From a checkpoint of a small model that answers yes/no questions on an image's attributes.
Training: 10900 steps, batches of 384.
Data: trained on photos of arthropod specimens (BIOSCAN-5M), 97500 training examples, 42.9 epochs.
Rows from block 2 of the image encoder of a small model that answers yes/no questions on an image's attributes, named by matrix and row number. Rows with one number belong to one neuron. Each number is 128 + 24 x the weight over its row's rms, rounded and kept within 0 to 255. All counts start at 0. Numbers have three digits each. After the name is the row's rms in percent of the matrix's.
Before each neuron's rows are labels from the 100 images, of 14848, where the neuron reaches its largest size: "responds to" is what is common among them. Only what is clearly more common there than usual is listed. The data: photos of arthropod specimens (BIOSCAN-5M). In brackets: how many of the 100.
# gate: MLP gate (encoder.blocks.2.mlp.gate.weight, 320x160), inputs 0-79
# fc1: MLP up (encoder.blocks.2.mlp.fc1.weight, 320x160), inputs 0-79
# fc2: MLP down (encoder.blocks.2.mlp.fc2.weight, 160x320, transposed), outputs 0-79

responds to: order Coleoptera (37)
gate.264 012:137154145103097139125139158121138109084120092138144093115135117097097124121102137125141094147129155122108135152102109103138051091099150079110135103107165124172139117125096156123123150111122119089114052144182120132131145098122078099124180161
fc1.264 012:130141101137112126136118125175113124155088098131130153138107142137148122129151124124114174152105167118159089126117106111122168127170130129110135116116087128126134106157135157128141123128152111116122099140103101156117118145119168141078159122
fc2.264 013:083162157114151118100151132142125110134111098124154172146119127128123121125149131156114151169133156102156091108086169121157137164180139149156142123131115122129150102158124123122129093111131129131130134137099099116124119152170151115142112126

responds to: order Coleoptera (68)
gate.118 034:149130129147150153148070136129130111133138135104116097151117113130155121148098143139133170157083134104137154096130121109112135132093155106173126150132127127139158149150131055168102155149084152129145114130170092136096125142157123113120110088
fc1.118 031:144152118138165147145111123108129118115161096128149120160116109109150118121135129152148167166113129082147164117120107107105131125088154111137122145130154114110143146123141075141122114174105141141141123162168117135095151117166132150099147057
fc2.118 036:142152144129095130124132095143110138155120109132143123108117129154175131103168147103117135153147109166140150127128068107108139140117116102165105104106148140146087141133140147130134094121087110098173139111122143080145117146112094124139162175

responds to: order Hemiptera (42)
gate.282 017:124135178130130158154123097101158128115130104121125124160164125127127139165149082140131138168175149121137130165117122149187118163139137098134116110172121142133116140090165100123108107122112149065093143112149135102086134134130151116086093118
fc1.282 017:120118125164125152104100144095103107121147118149108108097134133157111155120140112110114198096080185121093155141093137117152125142171126165113153161142107136131127110141122103135116127198117138098157095154132152113171097141163104151122139115
fc2.282 014:115075153143146147117159112099114082149149122123131152141115136109110134134108100108118118133093106098165157157144103117110083113115148189104139103124160146123158147149156107146117162122079118127131117166166103164115148144122106129096103165

responds to: order Lepidoptera (32)
gate.86 012:119128096119144099117111148121156074151128106129103130131163099171087095159118166148094097152131140109170093091135138089131096119157115116145186109098098082146132151119163113117110158127140161118134091114166139132100151130137134144153176118
fc1.86 013:145090123116116099153141149139169159137141101097060143096148126109121096154104077192137139127119130118113148106104152131135185122140140151140142149146124145164079144091119121176127130122126086138062120108113131138105102092099118148130147108
fc2.86 012:115104095103111092127131137142133141128138091120159125108154117130113120090059081173131178103120175108144106110083134179171168138142118142166122102119123073119104146148114129136136135111143125133094138132094123114145154123154078119147149180

responds to: order Hymenoptera (48)
gate.53 092:106139125153121133098155125099103111094131118113161119139121130151143144099099123149055137139143128109113140134110132158098173128107110100153105178116129156135121153064145123178110139087121121144131139125145149096113162132158109132148119069
fc1.53 092:141126112117144132149106118166171143158097148134111127070143123098127123173155125106183139119114137139154122116156126112152113140156139140117130098145124092132124130190123147080116125184127116104130119140130115155162079132089154123151137149
fc2.53 090:124128146136082134108094151136166106107149111100125108177124177127101175100117107090104122125116111124134083143180141171101166153118149153145089144125124156112128139136162141094126124066144189140146121145120121137106144080117094159107151177

responds to: order Hemiptera (65); family Cicadellidae (28)
gate.268 112:167104133121120118167099116150109129099109122145136132141072160116146142119133118144096156182092169124117154114138137120126125103161118146114142123126118130156130138146115104114085156125108089107179144111141145118135114173168159132110175172
fc1.268 109:120162153120160137078138158097155127144131103127163148126159104090081097104084131128154129094144126141114110122136099138147120115120148116112102108136132126103117134125160139128171102101110177155109100094137112127141141091120108101135090077
fc2.268 127:125131138116107101104116128093112125098151125124165119125176148148154111126133124111121175127110168138110142110134148119137137128129143151113106114142165144145133107141107202126093114086161133132103152097196171104115108143119168102116122101

responds to: order Lepidoptera (55); order Hemiptera (29)
gate.138 013:138122101142104165117117126181133114144124137139165115125129117072146103111124114143132096128119148116141153108146113150146124129127099139142149166159124121140122124150189170142163164088144093142140098116141129137143099141110150110133109095
fc1.138 013:184120069169136132136091145095132104103149153152146161175101126117120156135075093092119152154062123071147127111166112128133132167090123124106125118146120093130137150120160158112147101142119098148138134117083160114115141127071111097115110115
fc2.138 013:169109135160125133116129135141144130089105114122120130096100175110153128093110090145159111102096129116127133126159075138149129141114091132098131114135141158124146139180155179123136104140115087143144101154143140129144138092094154080134131110

responds to: class Arachnida (25)
gate.97 016:122110092126127155102107144128121130133145142137083106125161073118136137113143131141116128129102126155133122090130115110123123151186153155066164112173118093151124133104135116122164157150109134148125110134156108120139161108108097142120097129
fc1.97 015:140117107132164156092165126093137150161125182164163128202130075111129103135113132105117109164127105150140111115146147136142163117150154141132132102147123088168145151121075165147082134148086123080117114145159146099134076163145106125109118143
fc2.97 016:095136126158118096141117111119111108139106103143172120110116099149103135142128104097140119111150123135109167137138193103191149099150148125207106140064125177108147117083125126130152133122142099116120146130119141152155150095112152146149145119

responds to: order Hemiptera (28)
gate.254 130:164101183170169140148080148128124150154143114111133103145138106135133115127116175120148130103125108131093104142139124152101103155132147164174136113095131136118137121136115105115114125172139146189170092155108139112095094093136139107104123123
fc1.254 124:155091138170175136102096143126127150146131116139122113128134128136146084129123151112113137073122117111114128156140090151143076138156167150150151102098121131121144128166097145112098151154169161174112101146101137097097114105087137126074110132
fc2.254 139:143192086142152116081149109130127115126155171109154124121100167136106164122136100114136082107092139179117136138130153137124165166149103145142123120109114165111143166142124087097123093123161157118150141117157124076119091131132131175150160151

responds to: order Coleoptera (42)
gate.13 136:128097165134139134158160174087150113121150139182125128131149156132117097131128112143123125178120151099096131118127125174117143122145121142119096150106075100135120128129159117138141118144146121122120112110066132064145122146143123118143182092
fc1.13 143:160141120116123113085113082118124113168098131123121089144099114157107110101111144140110135114162093152105170123101099118137086104127146133142152099122109173111124127122101140128152146151129097147130138142160138160136112157145126130109110130
fc2.13 131:091113132134149176108126136101145111103151137160124128148118165100129118129145098141138104151112128092144169134146140141122149135143120158110136135079181104158164127117160106156144138118134134141114101121134118136160152151134164103131154137

responds to: class Collembola (38)
gate.9 031:116067122134124075116128142087129134116132130142159097131116136145142146052135150061120156126114119124170126112108142158122163134121117115114126155125152129128171135147129117128100125153131153148165151086111161137132124132135126133112093136
fc1.9 023:131162178123119142131109094142131134141129150135118142115159133106119116182124091164150113114092147135044154132137107078132111121143129126145111093124125141113138138093119128131106142114104117112147135147152060108097164126125153120134176134
fc2.9 027:124131135131111144112087140142140107151123151117138136124133143110110123146128098114099125150087123163123095152125115110098111102171149156099144113085122099158119154098145091153114168118132160127156144117118084127109133124108151149065135125

responds to: order Coleoptera (84)
gate.306 027:168130119127112132163142116132149138140111124116118129075166130133140132108165161139100151078125161152114126121097117127128126150111106126134093104143103162152113144102064142115112154124121088102116108161131137123146135124153142104094152167
fc1.306 026:125108101134132104103140093158117115113110130126127125145102143116108098153116109169126102158098128123163157149159094111139112131113123135143122169123173113098121092162188114161167094126152137162150143096142133135152120131096128144165119124
fc2.306 023:140121155134146158101139117141094129124131112115116156115129130113139147115129144129104087080118090168106124139109126136153055144120141141154153137094180121154148153100117134142142137089148095113113118131138152116167116120125142099183108158

responds to: order Diptera (75)
gate.85 093:147128108153127085149153107117140103111095113101126164130120145149154164158136137133174133160116116111140111139135113130143134165137161112092132112145082152124110125132094093157128111164134144141080154126090126124101078144142054111140096137
fc1.85 099:132133101155098125143152095133121139094104172084122148143110118079160119168125143156178134144111131143148129122129193127121108139090089092111108158124132138105113115140124110141176132121127154108134155150141142092062150113100105104082104084
fc2.85 096:132137145135121120155107138155137096131154110103167155154142142148103109128194148130098116133177156150141100116110059117113134108039137116129155104091112113141136120161122175104145122125124181158125121123097128093102135145126110148123119183

responds to: order Lepidoptera (26)
gate.63 139:121142137086152123160164097140119139104088116181147124161122168141092158106153097135130121159123161114096135123161123157135123144115156099136086126113098116135117106098107131137094180174153147103119098119114135149131135159150137148098106138
fc1.63 127:112126106102115134135160141169112063122152099169104114123168099126133125121118125092130139099125135102138165130089140166167112133143177150153098072110103093149154129127072162121119145132100098136155129106168129115151141161126129169146140103
fc2.63 138:095109129132103121082141130157115135142093110179119138114146149087121120103101100126162163127106132104157130135140113112087150163119117103103154143147138111114151135118129132138163163109111128065100127147153118101094130084125115095153094122

responds to: order Diptera (79); family Milichiidae (38)
gate.111 127:145142133161107138141088131105133164155133100146163157094130148091097173100130135129115127133114152145136127206140127112148141082168127111061090138100156115090127083126154124142127151123135085141113112122136122170175136121117170136096131123
fc1.111 122:106143129139161106167111149106106134110148156149160133118117136130160114103161160104164149149117125099157103124136135175110125097135131141124137123146142149148116131120116170136101146119115168130127134116145109087058147110115101167128047103
fc2.111 138:170158140106122131121106108113101133094121135092090138117121142155121157093154121142124118121127094156111135165150103110152142152115082129115130122135149144125106095131094083180147166181083099128142123097114175119101123104127122141173147148

responds to: class Arachnida (32); order Hemiptera (30)
gate.308 123:071094116094097137079154123156101120107117141140133146128144149113169147138133108112090134112126131135127143108180166131174125136128078152163145125152148127145156114117126101123143125117146128144133144095149136131115097142122071113147088160
fc1.308 118:167161140149177116157101154116146116128130132134099123105102110133097122141141120132180110156156137107139129150101113138080105128134172107086101148129123107093113125117124146109111141138123129148129101159121104147141160127134179130116168112
fc2.308 130:085161144125099134109114152137113143117087165103104150147153129141157145145078088139162139121112163121120125156126163079124137157118154112110133134111134128122173134183102119080117135134111077171164135159135095143146166121110143105145163110

responds to: order Coleoptera (69)
gate.187 013:117114172125134129099111140147143167143131126126160153117132182113077082118152101053149122133154139098114134147117093143093091134118124141176083136100081139151109169114198154142123122127141103103086170125097142106134176160114162134131112150
fc1.187 012:150153080096121095156109105132153104106103152107135170122147135099146114124147186132160118138148090118111151152111164138126128101147126144121139112145116081117091098148082120103137103159104102122123129164092169089151142134140141128118095147
fc2.187 012:170101162129096144109110179135146132134117118180142122094118165100075121152165121106131113108141145127117113131088130189127129123149150132132125124103094148129141128158147145162132119163095134151110143122126165104126154100172141123128157169

responds to: order Hymenoptera (42)
gate.162 011:105139137153152110137074148132152109130150126154141125106101129097106087121145139117134106128119127151138097143142165093143111162131131105136190108107097165114171098138164110116110156120132112100122116108146071127179097139169124118120154139
fc1.162 014:152100161117146139141092128091149172109130136140087102097081100125106127102091172136166126133177101118165161150121125074105116137120104126150163113091162116135106138128142149118088090092096112120138167098150123149104121113178148136103100152
fc2.162 012:125115141127093106159109101102101202103096131168131147102088153141088100119105107131167134177158115124164165094152146119115134153091089130115150100153160099118139145117111135115117144101099141098150166114140138100129160107151140147134126184

responds to: order Hemiptera (46)
gate.129 013:097166137148144145127142170123143089149151127119136101136110134146108134148101116120096120122122127166124099132112158123173110142116113164141069143147120122118106102104135156107103087130087170099143171092160125097156130136098138163092106113
fc1.129 013:132122116107131096101123127154128105120131117120149083139094118122106137115151106130107124108122166118093102107148107131093114126160182113111132187136136142130157138129065127143135145138141130140126135111140103096163137087121141142112174134
fc2.129 013:094137124145127150155127157132167167094116140125165101117119132124151150117151176143100105115123136124099091129120082141140187111166145086094112152129120132112104114094086145102180162095166129134135160136128139099118118097089149110167139130

responds to: order Coleoptera (85)
gate.248 021:160111130128145117190123121135124091118141139118111109124118100104110102123161125146127091123089106128111133117118122176125144136141139120174127142142118192132111137131125096166083126135091127085119118154173108134134132099136091105103121111
fc1.248 021:152138144120173167127138128132148103125163161138111114171088113103123099099131107134147112133102125128117130110120153113111166105123139136161107081145123156133128153101156111129133135155092134123132111128149105147090133091184095068115102130
fc2.248 018:127118128120129138128081134138151168169128167096155128169088138153168114137139129092118118141084109088122138098131104094141169114059133099150088126179092112135130112135155154155089091104106139085185148119137138087106146178123086104139123141

responds to: order Lepidoptera (25)
gate.73 080:160175134102096150095123151169144140103139119143133120167166108132143135145115119146114146130119120122115085120137078161135153114176152122094149167100095145130085149127107132162113172124140118152145110082145140129119136108165090134114116143
fc1.73 079:159144160103127171108135128135180110102122106107096121148139093095129098133087122118117102105161156115146115150124150120089147141124132084110190149100139130160106094132132115154098123104171101144128088128123146145169143109122104145125103117
fc2.73 081:146105140119139095098148115181110108153140119129145116142146107130146130144183185125107156115097078113157133130094134159106105133135115143137106108161114131146093136111140105144164099115127136113119162076129138186097110135167109129118131152

responds to: order Lepidoptera (36)
gate.123 161:167176125115139138113151152151107134148127113143139083137146137152101110095107172078132151123146144112162110127173128139076130118137148151141138120137113142161159131150109148134096166141111098138128075119102085074156095126130134133134134109
fc1.123 164:136144127126151147139132132104143125116130126130133122090146150161090149068179199091114160119133154151149108138114134134122146136121078120134145125144127140173123112137118138100073121169106140117108054101121146086150152116141151139136119117
fc2.123 137:133099128137109133107130116133108122119139138085147134144122129085128174146156143131150137102123146115109106155118175102144141146131097112130132148129103144108119104117141130122119122159122159137158145130150111169121144124116124153059059074

responds to: order Coleoptera (42)
gate.183 141:119101127121100122132138115166099071122150138158171143097142133141137131104108162093120148104088139140182155127084131144130173183126110145141145132139142093082162157110122136154122153099111117134105096139162109132111166105125154118143104154
fc1.183 153:130121148096133125113104139130112181138121127125088105132088121146115154180115115143162121143171121100114111110182136153119094089132144107108085144125150154168139115123166146125134138123133105128135160113100101144132075146172107141144158101
fc2.183 144:081109124131078135173116141118114147131129171106081091123091146112104129146101158149102133114153113164130110134148141156143151126115068148132090097108127133153082128165143114161141134116117127116131126165111168131123130156115058137140144107

responds to: class Collembola (25)
gate.132 019:120124109109162097134152140128114156088142144153114144139151151161176135123119112099089149147136133115184135107077108149145169097121125103100117091140146151135136137108105122164116131154150155131115161095105134103141150122131117132101063130
fc1.132 017:128179123137134139134139121139113131142072110118130102152092152159106113153108147180110087071104139122098119178141170101090122153132107122160126153132104151161144099122141144077103133122113122142142114148131108136146147133098140128112161130
fc2.132 017:115150125119113150089100133144144149149119152118091125076198120136132161110137135120128091104118126130136150126098129082172082132121100135115121128120087111158119169124139075151135168149103136143121119136121120128122145127132139118099156164

responds to: order Lepidoptera (29)
gate.297 013:112165136122153112137101114165163131146143121129136114102169122131087099095105091094160120116156111103159170156096101155121155123150121123171182164181119092136118126140176135108138089124160112138149113119166182159175161117119094110164138105
fc1.297 014:122117106135084103117158115143134132097136107129123085146123174148156130136122129120125158117134125132107143097103082157160100126124166149121086114133150149112123108139131092079097137160136133148177171121144141078145122159157141105165069136
fc2.297 014:094119121163129108119156139113113153148142089137100160122114176122135116114157143140121173129116095125105140103152075118172120121138128125128126136141145108124111133088178112104120114147144114155123111132114156148131138110162154105152136078

responds to: order Psocodea (25)
gate.80 099:148159082125095182146090104139127128162159114101136149140088127141122163183132124138125120112121099132133143141117144120176139157099129161123159142112116116117102108143140168136108067160103119131162150139122143126134120155088097117139131131
fc1.80 098:132158085133108196152136118167130102178147136112137136124117145148126107156115148154128097152072117158123135133127153126151128168146096126131142135147133122105082113128123133153127083133076134138113104126101123149144118104082117136071146108
fc2.80 094:126127119115137120141146141156102100153152108145123124147152115145078134157094102141157121119056093138127131129148109116143068134109135113065133107105134090145115132132178118127084130134113171098149146115129120125138141136147098149067128145

responds to: class Collembola (33)
gate.295 052:145114151147139169150127145138163112120129090119111124152112102134124130078096143120149145118150115144131136123114128101144148178081110144178129111126128129176150138163162110104108127142153145137123143079127163105112097143120095138142113146
fc1.295 049:093131134105109107086119123109085137142130165144130131116148157123156112184165110139139123148122123109121142136168132146097096083174160115077108145116123142089124140108092135129124134104104125111096121161091103129133135114144171086128142120
fc2.295 053:101133133128141076117079164175127095147130169169149103123137124113163152147139140117103142140117111150149101171144152105127137117142159150106112119108124130145098160087171085137117175109192155107111147113113082097128156148095091126094144100

responds to: order Lepidoptera (39)
gate.170 081:174137118110124110114115098127111142108165131133141125114140111105097124110136114148173099112119138094155086112127145117104093133091135130133099157132136141088150154131144117107119144180146146131134121114193113127099143175180105086155137145
fc1.170 084:117102077106118124161121125082192126129120101129161128137116124122132113168137069089120156090129116144124156123118128164136173128142123124132110120143097123156113116133150158150101118112113127119116129129070125121107146084124159132091135164
fc2.170 082:138132112108149141086147129108083109090162138133092132154119131109123116152093125106110119099133115105175102132133130099184129108127137139134114148088151096130108109101143143121106152158168139124129127141165109158130155114153181166101118145

responds to: order Hymenoptera (52)
gate.271 123:103138112137118152135183152102118124134124118138110154169166149118113166091130118109112137118119154108084101115173109159129133096139115096134147152131103126131107146109142129134088140118125140150131125156095131144104130101151136135191123109
fc1.271 140:131145147117149112123033095139146115141124154115167121104082124141129111167109128132138161149137120143156137146089138134142094167106143147118171105096128118107137105154137153174122117127134148105107141107158133107143126140118130107067117121
fc2.271 116:162081115149152140121207162165148121070083095114162127159140134182125124118168116122152137127101138140100132093126130114151108148133151138167127113087159121119129155107161113158096149095138127150112122138119150083151128134138159122167156153

responds to: order Hemiptera (34)
gate.307 012:095113173131121155076101127119138104130102086160081141122148130093128140149100122132135135097114144152114111140100131122111133133172124109117096097143157126108123191145081096168116091153103101111139078080133142098110139142121181121105104163
fc1.307 013:066098120101192166118114130184122160126139089133089128069105144119153111134130122136128141128110166142145104150103136136111104143151148094101129136125130095111133164149105125122130124116106144079168106155151147110101130167168152126103091128
fc2.307 012:133129149137175106112146098162138141080154153145068084089086151102120168159144092120169147174114155134099127161123102161135089108116111123125170181080109141134114144120128144131132171084117117107142101113151137139122131182100137113120120141

responds to: order Hemiptera (48)
gate.223 023:101142104117132143152159111125158089141095171156106138112128103126126138130129104122148137122088167092137100137134168105123109111093127094127093165124141088132147143098169186109134167127115109112114127140104143148154146138121123102137156113
fc1.223 021:143123131149138120125085124129109161128126096132121148147143128138126101148100149137099129161165108164104143101134096152133135152116151158121144115129156144131167155148129080134153123109095100125109131132161099108147132128141139118110099160
fc2.223 021:146166158142121154159099153113099138132095101127116126190145137122081125124109153112113145140157101142096108114108135168152135144115157102116158130110104118125100144142127118127123138178127122170106096117130144111087136152098133083095117161

responds to: order Lepidoptera (59)
gate.273 011:132133185108134138137175112190137117147134164090170099150145103085109139122183120139143128162113138162128165129147123099147129106131098151135102089141156109173120093121135102168121142100148157106118141096169165140139173154130106103134116170
fc1.273 014:167119145101113082097127149153097166181135127134124143145122191152109165092116116178124144099132107101126115140137101141101121147099152161134134124090113130092142116165149114126142120138160110115101127138145110107132100147119132060181122100
fc2.273 013:160139095106121085140165106122117176141128129145163126118141153156141143133154136104120152140101171095146131136097114119125137131109127166145129129084123121146135118161143119133143087092121122125100137137123113134150088117106131122164079096

responds to: order Lepidoptera (29)
gate.70 139:108100140122155106143148155134127120110130073110107113134126131139187083135114149067113146126135091100167089126135133156111132120145136124128137113138109138126137164111134147167132147146122147107136143151114106137125135113136131175138137130
fc1.70 128:147126101151176133106108145138097164173128118183124115115101102136128149155095105127155112130143117145114127123145144144110157147117142128078168133122175118138149143124124108100107156140143158099140090134133095103156122132132170099115181105
fc2.70 127:090130096104134117129133177146082089122135103113094142153152133189112120092154123095117151126130150115174078161100081144114135166129158133147174160157130103164144154121167119124126164146110113113097102166140125103096148107154133158125123118

responds to: order Diptera (72)
gate.91 131:141107105153105097158132122118076156140119122133170132108126140145135115145134093136145125147111157083117138148135114107134127146154108126118136180118156072095160115132076152116162147167118122120113148139069147141070102162141100108133126175
fc1.91 119:083123122119164167142136137067133104142133158123171123117122127161137148136142135184141156140127168111112124109112148135143136157104089099099128141120111131104139141134104140091111097140116182129106180126116112096164135184117095132099158115
fc2.91 102:127130052153134134112111109152154158124141159115127123131077139107131153120131079122118123137129098117142127142087098124118151127109095146140153125142092110130148136151142119117106129174130163107114118112126131093146110124127125133096139116